Rows from block 4 of the audio encoder of a small contrastive audio-text model, named by matrix and row number. Rows with one number belong to one neuron. Each number is 500 + 25 x the weight over its row's rms, rounded and kept within 0 to 999. All counts start at 0. Numbers have three digits each. After the name is the row's rms in percent of the matrix's.
After each neuron's rows are labels from the 100 clips, of 14848, where the neuron reaches its highest value: "loudest band" is the band of the loudest frequency at the time of the peak. Only what is clearly more common there than usual is listed. The data: short read English sentences (LibriTTS-R). In brackets: how many of the 100, against the usual share in percent.
# fc1: first MLP up (encoder.blocks.4.ff1.fc1.weight, 768x192), inputs 0-47
# fc2: first MLP down (encoder.blocks.4.ff1.fc2.weight, 192x768, transposed), outputs 0-47

fc1.598 066:510499537514525559492513495526507540472545504507481496520489505497514537455492471515527487471486500496505544503505534509505499512498507470495458
fc2.598 071:512487496507526503497518503531447555478483472511560492507491502439476495471472504503473485470487476467480515488498492520511514464519504509505504
loudest band: 2000 to 4000 Hz (28 vs 1.8)

fc1.11 083:472489471480515487497467532530546473530469484490513462511537518506533500459514498479470517535480504502477532481525502492510495483527543536458486
fc2.11 083:533456531467495478501533515526505537523484521481494507492490500508476519522499533501460502472523476486527467465473534495485521508514503529482523
loudest band: 250 to 500 Hz (43 vs 11.3)

fc1.673 088:478467500514485517518521501498507514492479526497508496467500539479494481510502514522524494456523482510495466470507490477474444528478546498485438
fc2.673 094:445477535534508519510531490503478471516520488533542517527537472513457502507508510502490500503509493492523514531505471520455481512501507476519505
loudest band: 4000 to 8000 Hz (85 vs 4.2)

fc1.325 046:510481453505480520499457516503536475484509503511482473472508496504497521512545508484519507480487519519499531533480521496492554461480502480491503
fc2.325 043:497482494496532494461496528545513523525478503533479492467488530506458510498477504465463500485523479559456517483528440543522488503501493502499459
loudest band: 500 to 1000 Hz (49 vs 6.1)

fc1.604 128:502493467532476511495492506463500511480485469501519536500512491475534465529515513550512529470490480513525483490493529489551491517482486529516495
fc2.604 136:532461479488487519532492490471485522466490478499498499502511473504467483505521472518533525461494483483534503496522516528530507518478490498526512
loudest band: 1000 to 2000 Hz (39 vs 1.6)

fc1.338 122:519541493509545530485464484493504528514428459474480502486504477514486505508511524501485538520529486485493484493492522485507480491458529475484451
fc2.338 122:495462513503501515519481498511486490510479524510532507488499495507518464450513552498476515484523461511497480488521522529512511503536493471463419
loudest band: 250 to 500 Hz (49 vs 11.3)

fc1.89 075:518508512529448527495533509498492507505488467487512477520471504523527513470486454547503482515507493482566474528519450469504507537527499521519470
fc2.89 079:507472479520483474531533477484506502491497481541528486462478502508495497465493477547524519461491484472518467500499481507534466507519507477504501
loudest band: 500 to 1000 Hz (47 vs 6.1)

fc1.216 082:478525474471461535478518524499503488519453478519488487473466534489534487517489557479501473523472493483530547471516508516483478510484518532540470
fc2.216 089:516497500486510500479500486527497448559522490457526526535484448482522479466513492505526517539493494477505471469487501505513441505504470517528500
loudest band: 4000 to 8000 Hz (73 vs 4.2)

fc1.77 050:531513483494501526480457513495495508480498474521493496504474467509515538495478467490507428515503458492463536468527476571499439501455502506516483
fc2.77 051:511489499525513490529479479463469548443497486513481540511502521468442471499504511466502538565516492507505484487440481502516510480514488492500504
loudest band: 4000 to 8000 Hz (25 vs 4.2)

fc1.501 079:461482479490469488500505518495537461494529513496490529513500477508506544525499515476452479543542490498540492504561515519535476477510529519498523
fc2.501 077:487528509516512475531559494525458512497517529540526552460567490517497521486515528462496455480527484501514496521506502501485501531547512540470487
loudest band: 250 to 500 Hz (44 vs 11.3)

fc1.397 046:508499487526557538514523512495500494502485500520506502476499514511487489488487480500476474531493489490451461467531504517488552477511500506452493
fc2.397 045:455508530506506495484496521446447525420528520512465510497500470510536506503531546529476523507491520487476485505560495524510490513510541507470456
loudest band: 2000 to 4000 Hz (76 vs 1.8)

fc1.760 072:489498491523483516518515516469525521519520476496435514493521480503473488547545480512493539488486519531478494482449531509472460489516540506494471
fc2.760 072:499498513526504506474465491495510477488565508493528461490505529511448463502524485501525525545505540450494534456540483528509487517510499464457491
loudest band: 500 to 1000 Hz (37 vs 6.1)

fc1.196 107:505456501490540497493490466503505528468490511533486473502489500518497511513506498511484520516494492498481507498533516500499460495548518428469500
fc2.196 111:483483510519505481467481489504448545508506516529503492489461501563452482483569480514517470475480551477484494473521488473517519525506528511492490
loudest band: 250 to 500 Hz (47 vs 11.3)

fc1.431 134:523551552498508534488502522545460506516482466530483489456496461488478500476513498515522509462511483527489466527537502493489494483458541475503494
fc2.431 140:507524485521479503518483512522455550463473495511520527499446502532477538519470493514482493446503486485488517519536501504446553507478519477514505
loudest band: 250 to 500 Hz (28 vs 11.3)

fc1.237 124:515526516496536529504508520483488445524497489562582511493505528509500484534469523510476441510504498521509505501506520503486479477503492446527512
fc2.237 119:466531493526504564501505511506495537544516478498519484485470462435482469479468464500536472497502515499501517527493523488488490490515505453539487
loudest band: 500 to 1000 Hz (40 vs 6.1); 250 to 500 Hz (35 vs 11.3)

fc1.179 038:491496491472537497472496464514508499510526468482500469499526479524518461477511492466501498508543491507493545481468531498486505524510500508476521
fc2.179 034:501460503512554511461504463522504465482502562492470516464492466494495506527477496525498463532499501502520526474478511526509517533515469492454434
loudest band: 1000 to 2000 Hz (26 vs 1.6)

fc1.712 113:519514503504469511459520471453493472540460504497469434498507489515535513518532505491519495515546538541499544441486511449498489513508488511494551
fc2.712 108:502421515490509464598534497456483534500508508508511473490483496502509467536509460524542534493466523504545514486494476497490472507479448499466528
loudest band: 500 to 1000 Hz (54 vs 6.1)

fc1.261 094:496500497471466511485508502496524513551470518493520526471485525475524468533528561511542522503538489484478497472517518525490473500481556516544459
fc2.261 096:508481466506502513550491485518519477567517515488465535448539521523525465527480502466494524488479516497470479499503522494503525489504524440457491
loudest band: 4000 to 8000 Hz (55 vs 4.2)

fc1.87 107:525542520501492521514496516497471498492552517525439485495481495477503508471535484495524492482510470469518468476509503462484498493508510507500474
fc2.87 107:504495473491460534472480541540522493493531517532482530493486493460488480495553472485493516487452549468499470503504559500520468522477481455482519
loudest band: 250 to 500 Hz (39 vs 11.3)

fc1.741 105:431492537503502441468512483483524540462455513520471500508493487508503522545511507493518518505486513463512480515499502486508494503543480491487495
fc2.741 105:457455474551487486501473547499513509486500478510480522452488530519487562502491520508516478453482555495510515545512495470500503495494510506513486
loudest band: 250 to 500 Hz (35 vs 11.3)

fc1.495 050:506501493480541509490509511534484518528527463511550552487523501491530488517522522501474464507511476493530471513454504533509502487519479527476516
fc2.495 048:540491486440503488516520510496521510507475520459526480502511478478510533479474484490503497523512451485511477459522510508481512471510534542523465
loudest band: 2000 to 4000 Hz (56 vs 1.8)

fc1.670 129:519514472509477521499482512538513470480522460489498478498520528539543503495483533477510491519466464506528531546494496517501517467489488493494502
fc2.670 130:496531474534491487508484503552521463495538447506494457534497503523515502465514506525492548537523517475492557489481494483466486496518515484496491
loudest band: 250 to 500 Hz (35 vs 11.3)

fc1.127 039:501533515496514501507514479472554475448488486498447483503499512464516547531521534494508492528475470475508508534514501543486512526498519549505466
fc2.127 037:505500512460495507504480515530440496480504505469510519496491478533509482508479482485515530513525516510504471491513483504548470491452511525483490
loudest band: 500 to 1000 Hz (25 vs 6.1)

fc1.199 085:516538538488502455527500506567474513488487496502487468490497489470514501536486485526478479464472508504507501490535551474509499482449534517510538
fc2.199 078:494528525497520462457510510497512451501535532474511454533542520524500502494476507521490494524518514508483468514492500475534487483507494531487447
loudest band: 250 to 500 Hz (39 vs 11.3)

fc1.444 122:494500458524512544486491494495527556473527507513478490509514549456488459510464433517496490495472523506483452498543531512470488495501489482499481
fc2.444 122:521494496506509488494514492509517553528504533519459563534487461480475515489484498519552544460498515492496526492509468522483534478477493521518482
loudest band: 4000 to 8000 Hz (69 vs 4.2)

fc1.74 126:515461480508468491498497504486502521465462500453550510478492501477508487524483477490544488454504462503498478552453485495569500542536476489512513
fc2.74 134:546475518530483472476490507509520505533500483494524492529466484482501528515507489493490471495484498529549489491487443497499492509515481448518503
loudest band: 500 to 1000 Hz (55 vs 6.1)

fc1.340 100:503504468495534499484477512472526513501523475509504485525480499505549474504498477515526496532514536505480464501496470479512464543515490495495522
fc2.340 099:530537482470525500555524502491496491469469491484456513561519517492552515486457520526536517488516471506426478508510491493473485496497483508491548
loudest band: 250 to 500 Hz (55 vs 11.3)

fc1.590 128:514488449511510535498497500483482503501478509494514511457437471505496503490540488483516540508510467524517532523498514485498506503479518445500485
fc2.590 135:525515528560524540494455515510488519468472493490502528462478521548487489487506505526457567502471450514524525495477550532511504518493502490482515
loudest band: 500 to 1000 Hz (26 vs 6.1)

fc1.59 054:515498463501493473487490533496485524477476490530515494514485488461519491515502518445521511499508517546509507466459485472513503515498467454484589
fc2.59 049:486454512511509475510487479462503500468485505508522537505503490510531498523450483530520496508518485526485488470505497504509488555514515499469486
loudest band: 250 to 500 Hz (51 vs 11.3)

fc1.12 036:457483445498494479473462509493498527503481450475486488497445485491485478506522494519524559486551451518516484476516536490509499514458484477506542
fc2.12 034:490499535511515509508516489473530542541473501481507515470473511536517509496475504529450476460484466539532498495474490540489500504511527489446480
loudest band: 250 to 500 Hz (29 vs 11.3)

fc1.152 113:503476525520470474548477537506523486487523493530520462495507499480468522505482491462496471503506506473459501467528517539512546505499460463465471
fc2.152 104:479505493521502499496491552511510506528459472469515545486497508473461512521529520485526499516515562553499519482485493519476535507478459484512482
loudest band: 250 to 500 Hz (41 vs 11.3)

fc1.443 063:506520486477491506536528475516475494522531475442509497497523511540468493477504551486521530497516512505492513540511514455487506506517488540489486
fc2.443 059:509473477523507515523521477477442503546485457509474469507503517512516513538456535512536518454487501513460500532535510486501475493486523533500491
loudest band: 1000 to 2000 Hz (29 vs 1.6)

fc1.181 093:465508506439499512511514494475484515508539490481462502530519557469515469471509512522513543525504466463499466483519508514545501478523480535507542
fc2.181 099:540502480531529521473473495518520504509522474506491518516459513501514495466476527500475449506520506465478485465534496442532503516474483527467530
loudest band: 250 to 500 Hz (53 vs 11.3)

fc1.382 038:461480512509512486504499524459502530469508507498525555467461501500497513486467500492435536498509525517520520510543443479485493496525482515499501
fc2.382 037:541512520445477500510525519484525454504459494497503444508504515469513502474505486475467509514500534526510485521524538487522538522511462519482507
loudest band: 2000 to 4000 Hz (39 vs 1.8)

fc1.451 061:483513476500467497505514467501526535525545522523483454503526470560511522473473491546463523487461542502488498521496529498483496531509540490486504
fc2.451 059:502499549475507490501500434466441503513486480540520509457530486524486472485502542487516499500450493507516506479520506503532483521502481540512521
loudest band: 250 to 500 Hz (46 vs 11.3)

fc1.124 123:447468516485526497532564512478477506459504518480513485503475494480507475493544482481488501465534479496485529537469524448473515451501520489529527
fc2.124 129:509498523500516503482515490506494511479537474477537524537534496486484501510532483527540527507470544515495502514513495455501461539490472448535514
loudest band: 1000 to 2000 Hz (28 vs 1.6)

fc1.434 098:519496527511515562516527516480510488508510458491474500467469512553476554535504515498514478503478534490525483484544498529476475533458486524502478
fc2.434 097:509491549507539489503527484474422504512521449486499495487442519501456533476492484545475464496492495509450488497475516525489492542482510533517495
loudest band: 250 to 500 Hz (38 vs 11.3)

fc1.92 123:505461507477512564465579520513491500526482506484488526522492482520473484512504499514447491505466498544498463480530472502474484460487529508489518
fc2.92 111:479471504523482551546487520512507501501502522535485489479502511528479468458532490473469476522507532507447496455512486482526512512486506504520547
loudest band: 1000 to 2000 Hz (30 vs 1.6)

fc1.64 113:520483506495505519499500481522478514514486481529523505504520490521506504548458553544486526456528473512521521456493568495530491454529497521529514
fc2.64 116:511496490539495460535515538536471532491512485528536530500454481492513479506491485485462507509551496502543499491476528482542513477518524511463500
loudest band: 500 to 1000 Hz (33 vs 6.1); 250 to 500 Hz (31 vs 11.3)

fc1.399 099:512502504507531437492456557514497489487527530515479458484478508504475497465486519484468486489534482492532515510465539502501509484478538540472531
fc2.399 092:519471504499535499544515466524478502515487455510480483520479496482461503530497523439497516522502453536468472455509491544468535507490534511514509
loudest band: 250 to 500 Hz (30 vs 11.3)

fc1.765 117:517502511568493512496503500499504505508457480470474461490497484495527500515486474496527514510490511485489479495561465481515490484491509528484507
fc2.765 116:521461472493517457492502479467514504486552506488519501470531488524470485535509478531536516482539529492499516474535474509499509472516521539489545
loudest band: 500 to 1000 Hz (33 vs 6.1)

fc1.9 124:541516541467537505533504479478486511497518479546512455534482481485501489473516504499483514462516461499461515454493528491524481508494552506517529
fc2.9 130:528561503455558518495527507508510480525492502497522442478510452506478539495464509544470493491528540537506505498529464486525513475486508469504484
loudest band: 250 to 500 Hz (35 vs 11.3)

fc1.16 130:459503514506532518533476485487502529506482492477478485454467502510525531494514501446521541531503516494507495484499519448515530511507526473445553
fc2.16 125:468468478535484509457470512503476518518445536487488521520523506506504497514509499521504532493502519521492501515481514481484492504487523517521464
loudest band: 2000 to 4000 Hz (36 vs 1.8)

fc1.761 102:512525453531511568485498501509516485543515528482470477517500541541523481511501518506463474540511477476479515498488538515496497484509485534483491
fc2.761 102:491536516514482494479519499552507497544538511489480509513496513492536474444537519491519522509530535528504455479496522511482480502502474504493513
loudest band: 2000 to 4000 Hz (80 vs 1.8)

fc1.227 035:531507480516519491488527487501506514535502464489478450515475521431476444497527528502542469474507491506491512465547456519519506490478504451482502
fc2.227 033:522500488515467512504532470500505438509503512529442498503479502532555492478511452506444480503547500483455480499512491513537511524519495513528503
loudest band: 500 to 1000 Hz (32 vs 6.1)

fc1.603 069:512504498527538539512531514517493419513508462539468460524525502457517493494497518479465481516498533457505501517518503470471468497510503455527507
fc2.603 065:491465519486501491522513475479487534491508505457493526467512476521541517445531511449513510510518502470497464478493506499513499493490486492498498
loudest band: 2000 to 4000 Hz (38 vs 1.8)

fc1.666 073:491496506513456504483508469510527554473504509540479512473483489473485488487505475475537494474479532489463489481490542480526529475533477477497489
fc2.666 071:463480494504487501486482508515525450489486517556512482509504490522503495478520504474470500510495528489531508479485502470493492468490469475520508
loudest band: 250 to 500 Hz (50 vs 11.3)

fc1.119 130:496493503512459508448472484483504501551463497485492508492540511505446519542492520478490503485472494495511510526516518533467525518500486472458501
fc2.119 157:484484485527526488510505484513520490518438470473498540535466499490450509519497519467524537535490508447495527558511497509449511527527479503506493
loudest band: 4000 to 8000 Hz (31 vs 4.2); 2000 to 4000 Hz (26 vs 1.8)

fc1.275 094:481528540505487503498525475483480542545467503536526515471447516491471452527506517503516526496483497505503506492510516470551439512525490491515474
fc2.275 090:513468507511472542516508507485467472507481506540517486500509559495469433503494485515533556503537519482499525503480502549502510474507543508492527
loudest band: 2000 to 4000 Hz (55 vs 1.8)

fc1.701 095:496520483487511499497509516497487523474507457526499524505477508473514525490471506521432494523427514458520460541492489475515529475498494515556508
fc2.701 093:539505501498493477509467516476498469490453523465438537492472512497433495447533497508489479526537497483506484521510510456508506490476536521476542
loudest band: 250 to 500 Hz (36 vs 11.3); 500 to 1000 Hz (29 vs 6.1)

fc1.429 074:493539510492454494473502488508497492509493538495501538456554502500499508517535504517502490464520507540498538460498503513493488515474487468461505
fc2.429 074:503538482521526489490485515510533481492521492487521471484500491512534503503510513512465480461541500524503534499501474518493493518512509482481490
loudest band: 250 to 500 Hz (34 vs 11.3)

fc1.695 085:528491514515482545481501502444499472466475468512467543434514505488527510501451484499440536500488464483513505502505494486490450531498477526506530
fc2.695 090:511512511500506527509507494500483489487487506528501532470479427516549492489535494478493496468492510467471507523487541546541502509479461521539516
loudest band: 1000 to 2000 Hz (49 vs 1.6); 500 to 1000 Hz (31 vs 6.1)

fc1.312 041:497468529495492520489458530501528486460493507504496518461454488519483501488512509502501458475472494538473490487461446518506473501480538493478521
fc2.312 039:544475489462512482507514503504458461514490491498527487549453485524524521477566472489469487492461503530474517476511499531493499506453505528510508
loudest band: 250 to 500 Hz (59 vs 11.3)

fc1.455 116:484510506465455512474494467470519510501508500491495483458487545472524509495483498516508518488492503524519474542481506493471447467523509515467481
fc2.455 110:506529537534513491492487509501487458485444513527484494504470521474493472516472486491484471497458477522518485511482508537463500499492522515481444
loudest band: 2000 to 4000 Hz (89 vs 1.8)

fc1.750 061:482495499499489490454480469475530486519531505497519506499513500453478539472509559474475463502479500500562520570472490484517502522518511506483447
fc2.750 056:478479507517535472543500503451480452475513511498549534518437501521487535473502516507509462528518471505514488498507511481445494462478480490496484
loudest band: 2000 to 4000 Hz (90 vs 1.8)

fc1.472 126:516502512533473491454490471496513469497498529512499487544480506435498514507528494534485531503504516495524486532497534431490469556506439516520447
fc2.472 126:456510480506502503481528496496511497506519488488496492485496448463503470500541512560536498502505513482519511533504469479460514503497480497515504
loudest band: 500 to 1000 Hz (46 vs 6.1)

fc1.664 084:545505500483470511452467497535483493482525518491485507441515497504448504485479511481483455500470498496510434523495491456523511474532506534504476
fc2.664 077:445473465491497499482504514503538496504495526536463492520466496479519501457527513549502473504497478508510467508483481463503472474514496484482484
loudest band: 500 to 1000 Hz (30 vs 6.1)

fc1.506 085:531527522493470541529548505490534515531474499515497524528514501486485514488507526470505493503506498518496426514479471490514531492496528509473498
fc2.506 084:488514466491491554482558485453479499487521423495478496475503484481480491514492517519468545556503483498523510492483505512519476509497530469530507
loudest band: 4000 to 8000 Hz (75 vs 4.2)

fc1.672 113:521484506506536503507466473461552531494491483485479513480534479513530505513479524482524504488496478487516528525503514495441466473439523528497509
fc2.672 109:452471488479476531508495512494483518480515474527508515488536508512481537437475518502561500484543516482520552503494471497510467530467505533469489
loudest band: 250 to 500 Hz (58 vs 11.3)

fc1.178 069:544521480522503470502521479486509495480511474439530514510497500515530486513537515498489476525514506474532518482488498528525496531483504499476492
fc2.178 066:527497465491500491516517536505496498478487525460497511511517500502496505495482487479546470485556465501493498498518542509534486488502490518476469
loudest band: 250 to 500 Hz (52 vs 11.3)

fc1.581 097:525541505543492504487521519478504493530521500482509528525550474490480492484501482472480508482550428485499486496517525502511498546477508494459490
fc2.581 097:516503491527518513472500442567461467497563459556510479449474488516517501512489485503499502463475499484504501508512484514512506512503512478532489
loudest band: 500 to 1000 Hz (52 vs 6.1)

fc1.425 081:505460503481535509518515493510503531468486504546470549493478490451512471494455509496510493527495498499475461502533528538549529528521505516519529
fc2.425 082:528510480538487493564502503530427469439508464538523523500510490488560524462503498452456486488459517474482505507505522499495491508539520535508499
loudest band: 4000 to 8000 Hz (100 vs 4.2)

fc1.185 070:496505520511502514469491458482462500559512492513503540501486472469487522500519511512501507463491490500497486478452530527469518523493492483508511
fc2.185 071:480501478445515535492515497478489475491460528494473483508473532519492537443524494530473519505511483547521489512495521513510510516480499505474448
loudest band: 2000 to 4000 Hz (61 vs 1.8)

fc1.509 096:517526500486489519479506549471494450498476495487496484444480552461527499504519516498512468526518559521493490524535483448544515523503484485546486
fc2.509 096:538484484518503431512518493446479541521510457517499538490472510481494496557529444517457472521480531501502507513529496513504502546483529512514532
loudest band: 250 to 500 Hz (35 vs 11.3); 500 to 1000 Hz (25 vs 6.1)

fc1.413 091:522503468482484504507500507484563447487475461508478516511537468512519461498513512425473478512512540520495502490511508514501524507478475482495476
fc2.413 090:504491484518473502512463540513482541487519477518469535499527477482521527510512510498495513472541527525484472524493441520540498514460549498473496
loudest band: 250 to 500 Hz (38 vs 11.3)

fc1.4 117:530508485478573549528499490506487547477497492513502483508475469517507533509514513510536492478495472537504471505497503524529502494482519486545483
fc2.4 117:485515518510513516504528509470506533537514474494562515464473487518472502508477524494464489453494510507488472513525481516475568487478484458490474
loudest band: 1000 to 2000 Hz (39 vs 1.6)

fc1.481 055:489497497506492512469504503481521482521501476527499497480503550500459521516537544493485504524515528478509453486471496504527544480502507517466517
fc2.481 052:493509458478500549504523510500474491493502511467486531470519516486453506509469502482516515489518491514482510477469480506510560453507559517499491
loudest band: 4000 to 8000 Hz (63 vs 4.2); 2000 to 4000 Hz (28 vs 1.8)

fc1.716 043:468477505521559492471520504472541515541484502443482550495532468485499507500476525484460532494543558530485521480500511492503487466564478513453473
fc2.716 039:509493526478474499530502522518531470489457497550467489449526520482519513483515526500498473510506541525470471529508528493457468483482471539463502
loudest band: 2000 to 4000 Hz (87 vs 1.8)

fc1.573 055:510544464491559484493485507544472485488514474556524481483491522525520441467499487529526515526474526516455460517471479497535554524463485491497502
fc2.573 057:525543458502474494549540516544536552456497493507480462516466490515542488537498450534512507479485489498505494513502545522461486506471530492469527
loudest band: 250 to 500 Hz (39 vs 11.3)

fc1.403 051:487566541541486493537541512450476538520458508504512507500549496458505497497551531519535482510513509518480520484499477535495463455541483477471554
fc2.403 047:474475504463497525482524536522497517506524486491491472498495483528566505459500520514456480467506526504542478493489512510495472536485497481452475
loudest band: 2000 to 4000 Hz (71 vs 1.8); 4000 to 8000 Hz (26 vs 4.2)

fc1.86 148:500476482491507499498505481504480506493536440508543471471517535520525496518529507489538444460500499486483484521486562503522510507476509539483539
fc2.86 129:530499506486516481536507482485472524489472510487528533521521497516475501498507506513528517487520479488530490496465487522497480519516463516491549
loudest band: 250 to 500 Hz (52 vs 11.3)

fc1.398 101:499515521537492482496491494458491512508441511523508528451525563530502450529524530482546518487481539554472521485495506486475485477505495525474508
fc2.398 098:527481461530521544490520557471547484519482503541493489507498535482517447457466492489490538516522486490513501521561517503519490427503507499487504
loudest band: 250 to 500 Hz (33 vs 11.3)

fc1.530 063:462526534501527513514552491500543479506467522463492514523503491490455480485505520480486456551505541535507488505484518516494470435501525511486503
fc2.530 061:495484499531487477475521492488494494511471499532509508473496511542555473482501566546477494505488511503490480485538525534485484513481473483484478
loudest band: 2000 to 4000 Hz (84 vs 1.8)

fc1.10 111:471495489508470519518478471472518494512509522504502507461495511502507464509486489529502447496476508486511490509509458490514536492492474506491484
fc2.10 109:481545518499487493473488553527487510503499536507518491528528527457494506468497480470539508535489528491520514568504507474461455543491470525500532
loudest band: 4000 to 8000 Hz (32 vs 4.2)

fc1.507 091:449503505455487480487520517546524502491484501448513489454465488489534473461471500529530552508474468516475495491515513465467509465502528481481541
fc2.507 088:504443508514486513502509540466497462516485492511484549455505518495489529502446499510507505491461432453479547526494498487534490500517528485508491
loudest band: 4000 to 8000 Hz (84 vs 4.2)

fc1.130 078:547464524525491505490506499532482500506515507539512487460513518502481529473487488464503463502484505508531478490484490485534492469533544488477506
fc2.130 079:502447520508444485468545531471503470480489503518486538487431494482510476504517508511473509523488497496493501515490533485508535463533442522534530
loudest band: 4000 to 8000 Hz (27 vs 4.2)

fc1.368 124:462501491458508507499515500508524535494467507507493487491481487524509529470501565521498546487517508489506530519547497448484482503503464420501545
fc2.368 129:508472485483491480501536463535460502473472476492521514493472518498546509476500498507498456469464503459454536521471501498500510498506512490477509
loudest band: 2000 to 4000 Hz (42 vs 1.8)

fc1.103 115:518493462499543513494526479482493470480476495489502499488506505506507528532505523511487496467519490516507505516478524489484474498514506483509493
fc2.103 114:516517490526513469506497515522481472511496489497532541524479522497516472487505535499487490469530544496450480489515505496468492476491482471508480
loudest band: 2000 to 4000 Hz (43 vs 1.8)

fc1.160 127:458496474499527545517479491491481508468491518494505513460548432486506499455534514474502492468518434519477500480472544547508523511487536507518454
fc2.160 136:533503524519517531450473513486484548509491515478504501509511493515478471509544540517478530508531489442472504441536550549522505473452484524511533
loudest band: 500 to 1000 Hz (33 vs 6.1)

fc1.244 083:490458486479483487480464546526525545496491462528517462467485474548506516489553448461510495538498493465476489516499483479498522500472516500451509
fc2.244 084:555456487500505483527504554455469482466467520500498513479513480506522537479508488494464492504527516514523508499546474494520511505459504551477479
loudest band: 250 to 500 Hz (57 vs 11.3)

fc1.75 142:549543453518506507523490499512473524537489530495476524510501463504492454490510536451459498459524473479460497489484512459510495517474448518501523
fc2.75 137:498475497531514526523484515494498514443469511549484476535508485461521494501502489477510495459463482443518520477493492463484476565516458487518493
loudest band: 500 to 1000 Hz (25 vs 6.1)

fc1.535 090:481527470500551463492510494487493520502498542473484455535508457530484483504473492519459524471484488474518554529486497478463513474523484523477516
fc2.535 094:501482508551521510482454495488518460484480504511503492450529504427480484474495539487517478479512517502498488480469479450478505486504514495434448
loudest band: 500 to 1000 Hz (62 vs 6.1)

fc1.379 143:525549511476516511469501548488491506493504473468507468497488544554554546456504522482507492502542468518513496476494505530536507487471558516522488
fc2.379 151:506560509466475526496469541495503425527513461499492512517489531484489538507481516535487489515500459524527481532508436497479510480519487472519486
loudest band: 250 to 500 Hz (50 vs 11.3)

fc1.108 119:498522456511449488478495493524474553485487469508550488499510488454452495537468498512538517479493515488533529515478528530497509506522537458483487
fc2.108 113:505502483515503530520466490497484527508474528480521559505505507466461507510438451556520514496490478526507501504501553472519490473506498456454500
loudest band: 4000 to 8000 Hz (55 vs 4.2)

fc1.224 078:491486499517497485509504487523476512555512526490486540490480523457486505456462508568513515498503480491501546474518467496532526458492509551494530
fc2.224 077:515502525487479481471501538503490490504500547534487515480505469500456479528463489461489525483486486500491448502523515526419496563467493513501570
loudest band: 500 to 1000 Hz (46 vs 6.1); 250 to 500 Hz (35 vs 11.3)

fc1.763 069:494505535485477496478512481549487480503497502477524495536467468508518487505488513526476504459465482506463514456502512446490470564510521546512479
fc2.763 065:473535495522489498514498484491525500564501508476480445527511540471539474510450541489484489539496528479513559506495483503530521511504466495470476
loudest band: 500 to 1000 Hz (39 vs 6.1)

fc1.519 101:503471490507493487494535477474467501537504484530461529518480554488524468496473515486532526518518459511500452458542495536486470481515495526507534
fc2.519 115:512539496500480515509501479514481503520532487503489546537460536503535442502476489537524512507502487499483500532503513534525492500540479519482509
loudest band: 250 to 500 Hz (40 vs 11.3)

fc1.466 138:521506436497454493489494486513526482540504444487471494479479540484457523492495469500497552484517540496531520498501506488499492523513488495500519
fc2.466 127:507509477506435489523478477489497488572480469488522514496521528517555481489508497498481524468518497489480525519522479531515495508497514512491538
loudest band: 500 to 1000 Hz (25 vs 6.1)

fc1.682 069:518490517549515493532472438476497511505492470473492458509511517476482503513522524496443495495504545527509467488418477460475525517526490510506495
fc2.682 066:520530514462469489469533477492540479522510494475541494475511535486523499482509524479459486526493496534477486514524496501470507522516497508558498
loudest band: 2000 to 4000 Hz (90 vs 1.8)

fc1.623 120:511551479502513524489481478504530520517492548543488452476547496472489477511499500506547526438533469540491470495526457499487456509459525491521521
fc2.623 123:496505480476512496464508501541483537480520530514510466519503462467487474485519487514496512459496493485443481474515485471483532519536502519495524
loudest band: 500 to 1000 Hz (42 vs 6.1)

fc1.550 096:513465533494460517457524468503508514499528527495515459469469508533509513522456488496487476434507514512491484505495480466488491474487529499536476
fc2.550 094:499517540515496505482479519520496483523523508473500542493517487490498507488514499530497520463494543506456492506487483443497578492486513516474501
loudest band: 500 to 1000 Hz (49 vs 6.1)

fc1.380 088:560496521533494564512525468516476478501510496555559514558485525479477478512517528505493468517515513470504449460519477478539469489522546497505497
fc2.380 084:472493524521466531502571460506436521486500544486515497499501499546464530488493504483492499515524421536506463497482490497499479492479526510505492
loudest band: 4000 to 8000 Hz (80 vs 4.2)

fc1.254 091:500455471468517458459491483480458515477489540505484484476465472496494547534515481489461531497521475512483543510477518482514501493484502501485518
fc2.254 092:480453567473531496500504527476455504504513562558488493507518483519473496482495554483501526490469547495472491507532519495467546499460450530484490
loudest band: 500 to 1000 Hz (49 vs 6.1); 250 to 500 Hz (30 vs 11.3)